Weights of a small self-supervised image encoder: 84.1 epochs.
Rows from block 2 of a small self-supervised image encoder, named by matrix and row number. Rows with one number belong to one neuron. Each number is 128 + 24 x the weight over its row's rms, rounded and kept within 0 to 255. All counts start at 0. Numbers have three digits each. After the name is the row's rms in percent of the matrix's.
After each neuron's rows are labels from the 100 images, of 14848, where the neuron reaches its largest size: "patch colour" is the nearest of a few named colours to the mean colour under the peak. Only what is clearly more common there than usual is listed. The data: stained colorectal tissue patches (NCT-CRC-HE-100K). In brackets: how many of the 100.
# gate: MLP gate (model.blocks.2.mlp.gate.weight, 192x64), inputs 0-63
# fc1: MLP up (model.blocks.2.mlp.fc1.weight, 192x64), inputs 0-63
# fc2: MLP down (model.blocks.2.mlp.fc2.weight, 64x192, transposed), outputs 0-63

gate.125 109:090115121176115166112109134138118123140114150157135130133137117118140139156147127126115065149164138129128116128118127082136083137184082132121136152145137123135191133078133131101104080126130126
fc1.125 113:087156166148146116119112156128129115178188109147151105127096136139123090155127141126120128131157167150128129144135167130136102106151075095107095165089144158108127125155128154114131106121150115
fc2.125 119:148096125133100130139131181131117140162076187097151124126146157110120131118113144116102094135121119100120117128151148109112113132129130132141184109124095160116123098149124189127094118159081128
patch colour: grey (46)

gate.38 105:172108117122156138052134144155122111141139122127129119146132131115145170117107130100159137123127147203104119100156155164119059183111118131120128130112134124126132125112135151131137139113112151
fc1.38 104:128147121152131116201094152149126149140135118062090148116142123116088097081105104126122123124118133170136154147097129148135154105127094111139108113140130176123118108089127102146105122148121152
fc2.38 101:093132127158129140159165124148126108137134145143141116113108122144107119147141138096111107088163135166153109104144141126119153149097053135147176116148117112133092127148150125161165119091087093
patch colour: pink (64)

gate.69 106:106141160137194118108099106114134149096110148146139102123133078122185084131129132144124130116161136116145135115151123099100162104142144092098147134137100119131100141148170163137103136112173126
fc1.69 104:126121098109114150077111110103149129170116124109122125115114115157066144132129130132146142128164135118132114124147139130086121154136133148121094163121133112146154130113172048119136132134186096
fc2.69 103:171124142196113150118138174145130122159090138113142109113130133126098108114122145134109136141107129133110154152157138095120121135124133156104103075134151174111105048115156113131117131120126148
patch colour: pink (73)

gate.184 106:138085103149164128149135154151150202109147118091117150109130164117112105184109130137131134082116127149088141090136138170119089150114142100094116109124149129123124111123096102111118123118126128
fc1.184 103:158138112143131135146186138167092084175134131113127138149100117144122124141159132134111107125098136136095123155122184141119103104124129138116105113151129119134135143133096071074141105184121138
fc2.184 102:105141115121116123122187107137156176120090174099116123134133106137167100117109130128117158094107110142123108104141160141102134143185110113108141070186139099109134122112145132140124155130145130
patch colour: brown (53)

gate.110 084:153073113127131131144118151159104125145128124137139159138158133101108114140113123128141114122107127056143110126118124099149122160151156108150162096171141147136128124139150103073132133118131205
fc1.110 096:151112055136130107144115161118115131151131146131109166139146168099117121117095122136141143086134143067103118132100118080165119158160122105148134137172137137121137156124130104126160172121127136
fc2.110 110:137122159086143153130155098104162100140134123109134117151166167098122140122087068129097110154085103172158151121149134077101126094143125153125114126161121113140102135127139119135146153111145149
patch colour: grey (47)

gate.129 107:116163093121140113124103130145152132113121174137121118120167121094103116078096128189147130154143131152125140120184146091176110131121165108126146134133129122141140154138128109089103114132143073
fc1.129 124:110158122132126144109120137125128135060139147140120117119114113136133113104136111187118143133136143151152160127179099136186119121130123118061155107148125143121145138110141154088097078106120100
fc2.129 160:114134121141177095131119061121152122119142000142149134129130130112122130137116126123136132127129131123138166135133137129129131127127130138135113144123104120149138125132127128133121130124141096
patch colour: pink (66)

gate.171 085:098126135146092109120109121135118148124129126131150099132131092119143123142163133125124158121133114117113145129108147138139154101117161136119137136107101102151092103155112130150197116092231138
fc1.171 094:152137114101095184119126123146137143115122161106138143148133127128112116136109136132139151118102137120135100114128113108135109083127129137166147139139146030120124137118108130146115117131215142
fc2.171 113:153152139154106107128116138139111117157100141130132120096145118140053118123128132100136160150138128176083098128141143101153087141097133135110078085106154159115124108136137129126176149142131163
patch colour: pink (68)

gate.75 100:095142105154167094163151148159110133116118120130124122135169134133079134119116126111121170096123127166140084143117086151150138097096112103156113116095141127166157111174158148117090116148137116
fc1.75 097:121141133091129120123138122067120137130136122123079163131117153159169145118147119155176121118186122140117130123098114131114191139104112141150155144133128171072146123093125143099112110126110125
fc2.75 095:089105111096134111151136151091120143172114147142155131101092170085147127157137100123149112167096122107177172082115138118137126120111137103147148109127128097138133156086157143153151112143134134
patch colour: brown (28)

gate.40 101:121132111090125138117137115132137117134108102147098130118130129116137123141158134111149145093145126082131138136172139171105134112151142083174135106101114137110118077191104122198139138145099157
fc1.40 094:102157118126126169124146080096143138101119127134119095106132128196124111135157133114134160123151121138114162111135124110147144087123145163121120171126140071108080129130151142127123119121184093
fc2.40 093:131130157164145116088152150133115121141161091135086137119139101142109114067165108123117102079156096165141135121121139118092114146137105160117134183132105140118141166147143162134132124142124086
patch colour: brown (48)

gate.164 106:092117116150138118159146133143155146115141134127130158126165117133123116113088130144128094158120116148146123120203153128149080135121124084183131145142149134140095115126091137100077151123083126
fc1.164 091:150105097119145155092126114140160114124160157091118138126151137104092144082091147166147159108133101187113095123144148100129147124112115132113165107152144111130101154144129152115148139128163076
fc2.164 097:140152124158154119116140096139154117114110013123137129136145121112105115117115142106113150098128114131129151149169146110110112136137120167143146122126094147132108127168137171138108124121106088
patch colour: grey (41)

gate.89 099:119100095128111114071108133133129210135117128109147097136128084124155120138126125142151131096137137124125129190173128142089118144128124131082146150132136155123130125149099073122126105148119117
fc1.89 096:120118120128102111178093113152141053162126162126153127146131115142145149139119124119109147119146131133165156051118141148136128151129129130113133092128152113113113100140193106102115111142122147
fc2.89 096:103138119097093126185159134143174170155115172132127109160134130154123096132122106103112103110121120133105111114105139154110171146156092124151157107156118087153126142127087145132137126106087103
patch colour: brown (59)

gate.161 103:146150069113109175108085130161096117116106123129114124124146111128109172065130128140077110125139141116153138117109090115132125119155137162096130094147137113126104090151132163159165139127135135
fc1.161 101:108158139118150145124126139126139115124094100078120161119166111119146101136085129162131147130095143158155138136147133148148136148057112093164145145088138122118166153154137078112141152129101132
fc2.161 104:089163157119127114143151103135173124099137097178146117162115079113106169125087116166128138133151121100135139133114122157169133141113154160099103149119130104148136104097112089123105126110163144
patch colour: pink (62)

gate.14 107:104099144185143145156113160128146110162134156110134115129118152121094089135120138095114178108136173132137111126127130141153117143064135109125143092067150133118162111111108124127098127092137129
fc1.14 110:094144163149127186096134121089107138125117158085117163139115109121132106115130117145158167139132152104139165126128158112120103137096123128133134120097210124096160134099123093112148115118138136
fc2.14 092:160108088135135146117112120126093141144115142086153131122110162132146062142147090133141162121108145137088106142157140126095095115139122085169101127137141151124093158128163098158170112134128126
patch colour: brown (44); grey (43)

gate.78 100:122123150124100144140159133169152120088133123149095142132167096121117136151135124112122142112065137119114117138098122186135124102128129149166188118105150133172142099127100149131131125103130073
fc1.78 098:096101123143116116116114092058148131108114139164141118138126133114138132121131126116134145135210135098185157116105139128170142104123133135097125150111141136111105116164162113141118142081108104
fc2.78 096:089101124100164098137115156093123125164146118134124127110122138120132113166122132102128108149115128120135180096079137127174167172122100130175138128106097104178157110113087122132122149150118129
patch colour: brown (29)

gate.39 095:105170143097162094139132154111134154136100120128142109120109182115131101157154139140154126149145152119168145131125136102127134139125135083112087130097172151145138115173120106102082176129156147
fc1.39 095:102153139156112126109154165156140117100123174141155120123151160138131083178108113110154089122169126142087111132125155096118106144113138107130121181125176129108147150134113164097097134120147126
fc2.39 093:122161139108131104152115110136131129103186104156103114149138124169097151102157136122145116102172143148142124101122132091130136127085121137093080185153118103145127157154119105118159155118152101
patch colour: grey (57)

gate.113 101:135141151122112131166076102134126200121139138107092140118114095105134124165084132106122134119089136144123140208137148130101108113130145121111105150112119100120129149130071124140132109141142133
fc1.113 098:140145164121159117077141138132139059140141127116135161119128143118114100140094129105126148131123092130194151033140140140123126119130128106148140103112142145123134123130153137143120130143093145
fc2.113 099:116135127120089133180154122144157145124144146121134092164103120180125088148130112132115113097121136127109101126110143159119177137137068118146157117151125085146124127125103119152146155086090092
patch colour: brown (52)

gate.179 099:153124091134129129141112167123091135147137124146126135182135171103124116153109036165135147071132136150111116132153142109124131172123107113111120126120133129142159114126146121116162138145099161
fc1.179 084:102118152113136138131101145138119105149126111141139137205140174116140147126111043129129112100119121153152132118104135152155110136124132159123118123131135127141095135137156129137121115088203138
fc2.179 101:167136132137111114105137096169112126136140104163104131152114150129149142147125142166136083094106081110132134168072136161103095113127122147155125160105120124139153133132095151158102125106079099
patch colour: pink (68)

gate.45 120:115081161174145140138113136131110089154178147143082133129114158093125102173142123110161159102149123127144108119109143144129131120156117134093130072122105118101118093092123144115096103157136135
fc1.45 127:110111134112105045141125121121109143119157199107151120129108151101117141132087131099149140146102079112124134137138095117128113134144122124154100159142138145190152120142097112124106143144127132
fc2.45 125:103143149097110082111165110111128135121126165128133137150138095097105174144068119112126144106122100083113109115138138150172160164135120141148154108122123129132148076125129145141087164155128151
patch colour: pink (62)

gate.174 101:100103128128119076118159145132113110151112111138092133124074177145146202156128143138092141104130090127139143130130117166134100120139106160126093120128120141154114091145148088122160145113116126
fc1.174 095:090136119129124130176106084089162146159137166120057088146101130110119168124139133108085131127140128131134085121157129113127127123149140154118138145157097130159132160126147140134100143086141155
fc2.174 099:115145132132129132148097130128091102115163073150098118111111135148096156097161134101159116098179150164151133127140097075152132111068126148134117146130125141132115155171145107129162119124115119
patch colour: white (69)

gate.168 105:118168113120112126134144120111141124165123155152092100130111145134132131102122142159095101068118176125153126128116099138104153158125144189121140124101081113157152130127123142169097099123175125
fc1.168 104:132109112115146129103139150125114110132160130157156113127145132124166151110113107156176068109122144122144119137097192105094113099139132135095118080161178139114112102147102166128120117150112116
fc2.168 109:139106133131161144114129125115138136083142100076150146129135140120192097154123130130116176145075146081156129103131120165128125132179119107133128142104113112136127187098114131132136109140119094
patch colour: white (62)

gate.172 103:109133105124084131144088114099127140099132126107157142148152122134116149124110144168125122148120087145157134069148101102103168141137139099168155150140147159164131180132148114145150115092112163
fc1.172 098:141135138140141146152118107153115128117132099168090095132119136138091102152136137151145163109168181103136113035091143098118126095144116130140104118126133123102104123127153158107154140146141139
fc2.172 092:135126118126153139102070134128079107109170111127105146105121151118135134121130102119127153186128157125099100149098100140155109123091160112149088171118136137134128185135097109118161114133153143
patch colour: pink (64)

gate.21 093:115138093126114130131140126104119190067145117093119141144116134111140176089116124132108149152122119123102129159119106116134157157159144125125181122146094114153138177117131151158173105094132112
fc1.21 092:129190115129101149157103113096120061118150155104108172116149142151125119120095128171107140128094123129157132119108101117075147097148151128148131121138110139145133163099141125127161147097109150
fc2.21 094:133160123117105096134151129119145194189071186113121112148148115169120120139137127104141129094100123144122126093126146112126123152150102125123146098113159136125154068128118134125129144133095134
patch colour: pink (75)

gate.188 091:136133148113151093135138090108180093119127131138083152110149147103096105124136165110122132130147070120133131128148126138138158202109127119148142141105157141141115088077134124146144126140123086
fc1.188 092:179117124111125117125107164121131138144130097127141117167120138095109123119088093169135151153094108070140123136149161128108090085120156147171096147125101132170136132137109107142076124129124138
fc2.188 068:145132081124151119128136126149109130106086144124118143152150117180141146104149160097103167096162150082114078113172118146104118100130146066143134143137158121107114148118128121108142125153153120
patch colour: white (100)

gate.124 091:141128151099144114146142129121145165118145097162084112127136134101092158104155129123103126112111108101150117085119114149136156106122100109113122120181045174119143142117124109135150101155104134
fc1.124 092:135154095165133126165149159135142145125123147138105125123098146138155096130050124140119097112133157123138150098129131137128157153128151134096132110081129188103132162106155116135083143097111147
fc2.124 087:099134162110110092121124152123145134184120139130090125123153104123086174092099090095129102143146108126095119117123126150161133122134147142106166116138105163136168082145120116101115135155125175
patch colour: brown (59)

gate.6 094:123160075101117133152143119142155113072129168101132135097143083136147108144139126128099100181166145128145118150095116129109114152129125139110131097126128135124124140184138114119163163083106109
fc1.6 092:084078143171113144125150108150147120116136080172139090097113128155142134149119107125110160117119156118109133157138151125133153151103153133144175162122138114165116140090146163148144092146162119
fc2.6 091:153128106154166101095119045159113124156130075131163124126120124140143099175123120120134166123128168138115140130096140121130117141125092124132108118132142154137122118149112167117104185097128129
patch colour: brown (35)

gate.22 092:122141138106142103130117105100133167120134146173146115131126116116125131084114128098067170136144131126120116126164148125136187121122174134102109111116116111159094182132141070142140157128126103
fc1.22 096:110124064125118110157104091095125134121136142150108096127112158114149129138105125119117153129137121124165128120146137113105133126102172105135076155129113134165127198148130083163138148176138147
fc2.22 097:161154140155099173110134118141134140140101174126124121169119093152143150106139124138154142098122144140134099163148116121101113129158123135086097125145178153097133099092162075107108109096136141
patch colour: pink (75)

gate.92 107:100093154122130167144101126098132120196136108185162132122133093138138139127109163106134127063151124120124091122135116160139137110121135175118155138126141084108115139078140110143124133122129111
fc1.92 096:140122116085134147114122137102105115108138101114122130115115112126179110150134141166166121132161156132131112138121135118120134140130112147114158113129128214067102128113140085104173105162104145
fc2.92 094:140164145130109127129105156129125166105109139069124127156132132136182115161138137124157145089088145116112099143132095151135111133168120141125142147115142161106141135169116103123106076122071105
patch colour: pink (79)

gate.25 092:065139144087114121141130132151104149142132093136114103134155159093141171136137128114132138135094145175128086127119140156106109153079111132133140166096143126153138140086106170137154151150156144
fc1.25 098:134091128100119129122158115146127106161130114173122123134123123135129061122086144124121120129112144134090140130125123122114141141157138147154201103151151114158132122057100118106125173119162133
fc2.25 090:149134145167143130130157132116126111127189091165127143101109098133099134114139089141118095129165139126126144125148113176106085111115161108109151140095110149104112143159119147108174077120103138
patch colour: pink (62)

gate.48 108:105101130134132070101105120133131132142143179155090101140143111141122099131148146084106153115156194132164112119124154115093105127084145131118092155108096108153098129146106114150114128125145118
fc1.48 112:154131108084120093135146137173118144126102109163095114142163172125140127162173139134146164123155142133154132110131139096137117140127146126111108116112117106085064151169122102110096158131158123
fc2.48 143:137157103115156174112111133133105143111153107119101118101118138139165096121168093110139159142130163160091106142117113142105101097126125104138131127143143144131104207118142130115185087118120130
patch colour: pink (64)