config.yaml
arch: "convnext_v2"
dataset: "stained colorectal tissue patches (NCT-CRC-HE-100K)"
train_examples: 90422
image_size: 32
horizontal_flip: true
hidden_act: "geglu"
inner_norm: false
projector_out: 512
optimizer: "adamw"
beta1: 0.9
max_grad_norm: 5.0
epochs: 84.1
warmup_steps: 5940
Rows from block 5 of a small self-supervised image encoder, named by matrix and row number. Rows with one number belong to one neuron. Each number is 50 + 15 x the weight over its row's rms, rounded and kept within 0 to 99. All counts start at 0.
After each neuron's rows are labels from the 100 images, of 14848, where the neuron reaches its largest size: "responds to" is what is common among them; "colour at peak" is the nearest of a few named colours to the mean colour under the peak. Only what is clearly more common there than usual is listed. The data: stained colorectal tissue patches (NCT-CRC-HE-100K). In brackets: how many of the 100.
# gate: MLP gate (model.blocks.5.mlp.gate.weight, 384x128), inputs 0-63
# fc1: MLP up (model.blocks.5.mlp.fc1.weight, 384x128), inputs 0-63
# fc2: MLP down (model.blocks.5.mlp.fc2.weight, 128x384, transposed), outputs 0-63

gate.123:31 54 31 57 44 47 48 18 38 30 46 75 43 37 64 52 50 32 84 61 76 70 42 75 43 52 66 28 54 72 56 53 37 65 68 72 39 65 60 42 75 56 58 40 33 47 49 48 56 54 70 42 27 33 60 40 41 30 39 69 65 30 58 51
fc1.123:79 69 59 45 47 45 51 65 27 30 72 43 59 55 48 41 22 49 70 44 52 64 46 73 43 78 49 69 44 80 46 58 63 32 64 41 46 26 39 74 41 64 56 39 31 72 25 64 44 57 44 61 55 46 34 24 34 28 43 56 75 24 57 54
fc2.123:27 65 47 51 42 51 63 76 35 52 32 81 31 35 32 31 16 43 50 73 39 48 47 53 49 71 27 59 46 50 36 68 65 48 26 35 43 42 47 50 40 48 57 45 51 58 99 71 55 54 68 41 70 26 36 41 69 48 50 55 47 57 55 44
responds to: tissue: adipose tissue (73)
colour at peak: white (90)

gate.297:12 32 51 64 23 71 51 23 44 50 42 54 45 20 46 69 28 64 56 56 37 31 52 49 57 31 56 57 37 69 45 12 28 71 62 51 47 51 57 67 27 69 62 68 59 29 14 37 50 70 80 53 58 58 47 30 34 57 53 45 56 25 46 46
fc1.297:34 27 47 54 60 63 44 37 43 51 48 52 68 55 52 50 38 45 65 44 41 46 72 57 29 47 57 76 52 41 57 61 51 27 27 44 52 56 30 42 52 60 48 57 31 48 49 64 33 51 73 91 42 41 47 14 33 72 67 31 62 44 44 64
fc2.297:50 57 41 53 05 52 61 59 57 44 43 60 41 26 65 41 53 58 33 67 61 40 49 67 47 63 49 45 30 27 42 66 46 38 57 48 63 38 56 55 58 22 30 35 58 79 52 40 44 51 57 57 46 40 65 74 44 29 49 42 62 40 41 32
responds to: tissue: adipose tissue (77)
colour at peak: white (84)

gate.212:29 62 41 52 38 52 59 83 44 57 53 39 38 39 18 68 57 26 44 64 59 60 63 52 58 33 46 66 55 20 15 67 48 43 28 58 52 59 61 60 49 45 50 93 49 64 60 44 22 77 73 47 46 34 58 62 52 49 30 39 61 44 56 58
fc1.212:55 53 27 23 51 85 52 56 53 47 81 82 27 33 68 33 86 63 50 47 56 69 47 52 64 34 51 74 54 41 10 60 49 40 49 52 68 47 79 46 43 34 51 34 30 30 61 72 04 50 40 27 55 35 52 54 59 47 44 18 41 71 47 52
fc2.212:70 33 71 33 60 45 20 34 47 78 63 47 70 62 61 35 58 74 42 48 33 54 54 36 50 32 22 36 65 35 33 41 35 54 58 41 56 64 41 49 36 46 58 56 41 55 91 67 44 57 57 55 35 51 51 56 55 57 51 29 53 57 61 54
responds to: tissue: adipose tissue (33)
colour at peak: white (52)

gate.277:28 47 54 83 44 45 37 52 44 48 33 67 58 31 48 57 21 39 26 47 25 78 34 58 66 56 40 65 43 09 43 40 47 63 48 64 41 53 52 78 38 56 77 18 42 30 74 62 64 40 65 65 48 59 44 72 53 66 28 50 42 61 76 60
fc1.277:38 43 63 36 40 29 90 48 53 46 45 76 47 50 62 69 32 67 40 86 40 50 55 46 36 41 47 60 43 60 33 34 66 61 37 44 39 55 48 66 34 61 79 32 27 11 47 50 57 37 67 43 59 49 49 52 60 62 66 41 61 60 39 18
fc2.277:43 42 69 45 45 17 36 67 57 43 58 40 68 62 53 38 73 38 49 64 40 44 38 49 33 52 47 45 61 40 49 66 31 72 49 76 72 67 43 62 58 51 50 32 47 43 46 67 59 60 47 57 57 73 72 61 57 13 53 47 50 43 31 49
responds to: tissue: adipose tissue (70)
colour at peak: white (79)

gate.32:60 60 38 51 42 46 46 89 47 57 46 80 21 51 79 23 54 35 46 18 36 60 51 47 35 35 38 68 57 58 51 60 22 82 46 37 60 55 44 29 31 74 56 73 52 52 58 72 45 52 34 60 59 39 66 33 49 36 41 56 41 25 38 49
fc1.32:79 27 10 54 53 51 59 70 50 61 55 47 41 38 33 54 40 48 48 56 25 46 63 23 39 54 66 62 51 85 52 73 24 36 53 52 50 43 30 18 61 60 45 43 53 54 48 69 62 67 37 50 58 52 69 56 35 39 52 49 21 46 64 55
fc2.32:39 51 65 33 59 52 31 54 39 73 45 62 60 68 72 60 51 49 44 55 48 37 66 35 37 38 59 50 51 67 52 52 35 64 60 43 41 49 37 29 58 53 55 36 73 55 99 93 68 32 49 54 68 39 13 37 15 31 39 61 57 53 59 60
responds to: tissue: smooth muscle (75)
colour at peak: white (90)

gate.219:54 39 47 44 55 48 84 87 31 10 34 32 45 31 49 37 53 42 51 51 64 30 94 79 48 32 51 45 45 60 43 38 52 62 54 60 57 52 39 48 53 39 55 45 51 54 42 62 38 64 64 47 35 46 73 61 43 25 44 47 66 43 48 87
fc1.219:29 08 44 84 42 90 59 58 42 73 32 66 36 45 73 63 67 50 51 46 58 47 61 42 57 59 45 45 30 27 67 41 64 44 34 53 57 51 36 69 53 55 47 49 32 69 30 55 63 23 48 51 55 40 73 46 50 41 55 40 43 66 37 51
fc2.219:52 42 50 70 42 42 57 79 36 38 52 45 80 59 40 65 35 42 59 48 73 46 72 71 65 67 54 44 47 55 26 37 37 54 48 68 36 40 79 43 47 65 67 72 44 37 38 50 28 43 51 81 58 60 24 50 47 32 39 22 37 60 41 52
responds to: tissue: normal colon mucosa (72)
colour at peak: grey (61); brown (37)

gate.21:52 52 41 68 43 76 34 32 34 44 73 59 48 40 63 56 59 43 48 38 38 18 44 57 62 46 24 49 34 51 60 55 25 67 53 31 40 68 47 41 16 35 66 70 27 37 76 70 21 49 75 60 30 54 70 51 48 46 64 47 11 69 46 68
fc1.21:27 36 44 56 42 63 43 50 48 47 44 74 30 58 73 79 35 46 54 41 36 70 31 42 59 36 61 49 45 40 25 57 43 71 41 54 25 65 63 64 56 37 68 50 56 64 48 62 21 44 42 91 60 44 57 45 63 50 50 44 38 48 76 14
fc2.21:48 37 42 41 82 40 35 68 37 33 45 60 60 51 14 28 56 42 61 55 37 41 69 50 54 45 53 86 77 35 47 49 57 54 44 59 58 85 52 57 29 59 47 56 39 57 61 35 41 53 57 45 65 60 66 49 72 75 61 42 53 69 32 49
responds to: tissue: adipose tissue (36); tissue: normal colon mucosa (26)
colour at peak: white (54)

gate.164:52 34 42 41 59 51 82 66 29 59 61 61 64 61 67 27 48 46 65 79 75 52 58 32 57 12 46 58 69 85 50 30 28 51 40 44 23 59 50 11 44 58 43 62 41 40 74 54 35 79 57 52 58 34 43 58 49 61 45 38 31 31 63 40
fc1.164:35 63 66 31 98 49 36 44 47 64 55 26 55 89 34 77 48 36 23 59 65 36 57 37 65 45 34 38 46 66 54 33 83 30 60 71 55 60 46 49 45 28 24 72 48 63 51 40 63 33 59 21 53 64 41 26 75 45 48 56 56 51 47 42
fc2.164:50 41 06 65 47 48 69 42 48 34 26 38 31 43 23 52 33 44 62 48 72 59 57 61 67 64 40 79 70 21 40 66 76 34 15 51 87 46 57 78 43 49 48 68 27 64 41 37 61 46 46 42 53 51 56 39 58 51 84 51 40 50 33 60
responds to: tissue: smooth muscle (46); tissue: tumour epithelium (33)
colour at peak: white (95)

gate.8:69 36 44 45 43 62 34 51 41 62 62 43 61 57 60 62 53 38 52 37 40 19 15 58 47 50 50 80 65 31 44 33 58 40 25 41 51 66 46 72 74 62 59 53 11 68 71 58 63 61 20 70 08 58 68 51 56 65 71 38 46 35 53 37
fc1.8:66 25 46 47 45 53 24 71 30 47 40 42 88 53 63 62 55 56 52 28 40 52 57 67 40 75 39 84 62 49 58 45 56 18 18 53 72 78 14 35 59 59 28 50 66 53 60 52 54 42 46 54 46 52 52 35 58 71 23 37 56 41 56 79
fc2.8:68 43 14 51 59 48 58 47 69 65 52 34 38 20 42 73 36 43 53 44 63 77 34 31 71 54 27 29 57 42 26 42 46 47 45 60 52 34 44 56 24 53 50 81 16 50 00 37 67 37 52 55 36 77 44 41 66 50 77 52 51 41 41 54
responds to: tissue: normal colon mucosa (82)
colour at peak: grey (54)

gate.344:38 60 43 46 37 17 34 43 54 55 52 54 55 42 22 71 55 41 49 66 47 61 51 27 51 51 54 51 38 50 52 41 29 57 55 41 39 38 57 54 60 37 34 25 57 71 41 26 37 53 60 83 80 37 22 40 75 43 85 63 43 56 70 41
fc1.344:59 45 52 80 40 56 51 74 57 41 62 62 13 53 59 50 54 26 67 58 54 46 41 53 46 31 62 63 34 51 52 46 34 60 53 51 29 42 75 46 39 59 65 34 56 42 58 58 48 45 52 31 57 49 58 51 48 35 73 60 40 43 30 42
fc2.344:65 38 43 43 61 72 58 07 60 77 32 72 69 47 31 68 46 42 76 44 45 58 33 25 73 44 38 62 57 66 51 44 65 49 11 24 56 48 51 50 51 60 40 63 42 38 91 32 46 43 42 42 50 10 66 37 33 65 73 67 50 51 51 61
responds to: tissue: smooth muscle (40)
colour at peak: white (87)

gate.82:46 40 52 54 62 42 22 25 52 43 15 54 84 31 35 46 55 30 36 84 45 42 36 51 50 50 45 51 52 43 30 66 48 48 45 40 57 44 56 61 62 63 43 69 25 29 59 42 70 74 72 58 53 79 38 74 65 33 34 58 50 52 58 67
fc1.82:26 35 46 43 94 29 42 37 62 49 23 32 28 58 69 59 73 34 11 61 51 55 37 44 30 22 57 49 47 55 50 31 68 30 77 48 37 40 52 49 66 11 42 73 84 68 44 41 53 39 42 40 42 64 58 42 70 39 40 57 45 63 65 49
fc2.82:80 66 38 34 69 74 14 76 51 75 78 56 57 43 48 60 62 57 36 63 39 31 25 16 68 44 38 38 39 25 38 51 58 44 55 45 52 64 62 63 29 54 37 40 27 49 66 63 53 38 45 47 42 50 66 49 54 45 38 47 71 56 38 47
responds to: tissue: adipose tissue (88)
colour at peak: white (94)

gate.233:52 30 42 71 60 33 75 12 77 64 38 47 54 49 52 54 42 33 46 51 60 51 33 80 44 49 71 29 85 38 45 48 51 38 46 60 45 53 53 48 49 63 43 59 59 72 54 54 52 59 43 35 58 39 45 46 53 20 46 31 50 34 63 63
fc1.233:57 64 36 40 99 28 55 64 54 46 42 30 37 60 57 49 55 56 26 53 66 42 60 49 50 39 36 56 46 63 50 48 62 54 64 29 25 85 28 24 50 36 43 53 52 52 59 58 45 58 49 38 74 59 51 41 59 57 65 53 21 79 48 44
fc2.233:58 55 40 55 47 44 61 40 76 27 60 06 47 40 37 40 65 58 65 50 48 49 38 56 58 33 55 32 46 50 56 45 62 45 43 50 51 57 58 63 49 53 47 55 45 54 00 00 51 46 52 44 36 65 65 61 83 63 46 55 40 33 50 52
responds to: tissue: smooth muscle (38)
colour at peak: white (100)

gate.124:74 37 62 42 55 75 41 64 27 60 43 36 45 63 43 50 48 24 41 58 67 18 51 60 50 46 34 58 45 34 35 63 53 46 38 64 45 70 47 41 46 63 66 50 48 26 61 39 37 56 89 54 09 54 63 81 48 43 49 33 42 63 51 94
fc1.124:57 43 52 45 20 04 38 56 40 51 44 34 32 51 34 41 41 32 49 73 66 29 38 35 39 64 45 49 54 43 79 56 35 61 65 47 51 21 76 20 51 77 57 60 68 56 44 64 90 53 66 34 46 46 30 80 46 43 53 73 26 48 39 66
fc2.124:32 62 60 58 45 60 75 41 32 58 60 40 36 58 39 61 21 65 42 48 46 63 08 50 64 56 50 29 28 74 30 60 23 75 34 57 29 30 37 38 61 76 41 56 44 19 23 42 50 32 43 67 56 76 35 54 62 65 33 51 42 51 73 34
responds to: tissue: normal colon mucosa (28)
colour at peak: brown (30)

gate.232:49 47 38 62 38 43 39 81 71 71 36 20 30 66 46 46 61 50 40 32 63 43 18 47 59 27 58 40 56 36 39 33 41 68 63 35 40 48 66 57 65 68 61 78 59 83 33 44 35 42 35 38 51 51 62 60 43 39 86 52 34 33 26 47
fc1.232:60 44 42 48 68 46 59 70 78 61 38 73 50 49 40 55 53 49 37 62 47 33 42 37 50 46 62 38 47 42 56 75 31 65 57 62 45 51 78 47 66 24 44 79 39 45 55 48 66 42 46 42 87 43 23 30 31 41 57 49 41 67 44 55
fc2.232:65 44 61 35 58 11 52 47 63 36 46 64 90 50 71 91 65 55 89 24 62 43 72 50 47 26 22 45 54 76 59 28 37 59 45 31 42 52 49 39 36 49 50 63 37 46 99 64 40 58 34 63 64 38 40 56 41 24 44 52 42 37 31 57
responds to: tissue: smooth muscle (35)
colour at peak: white (92)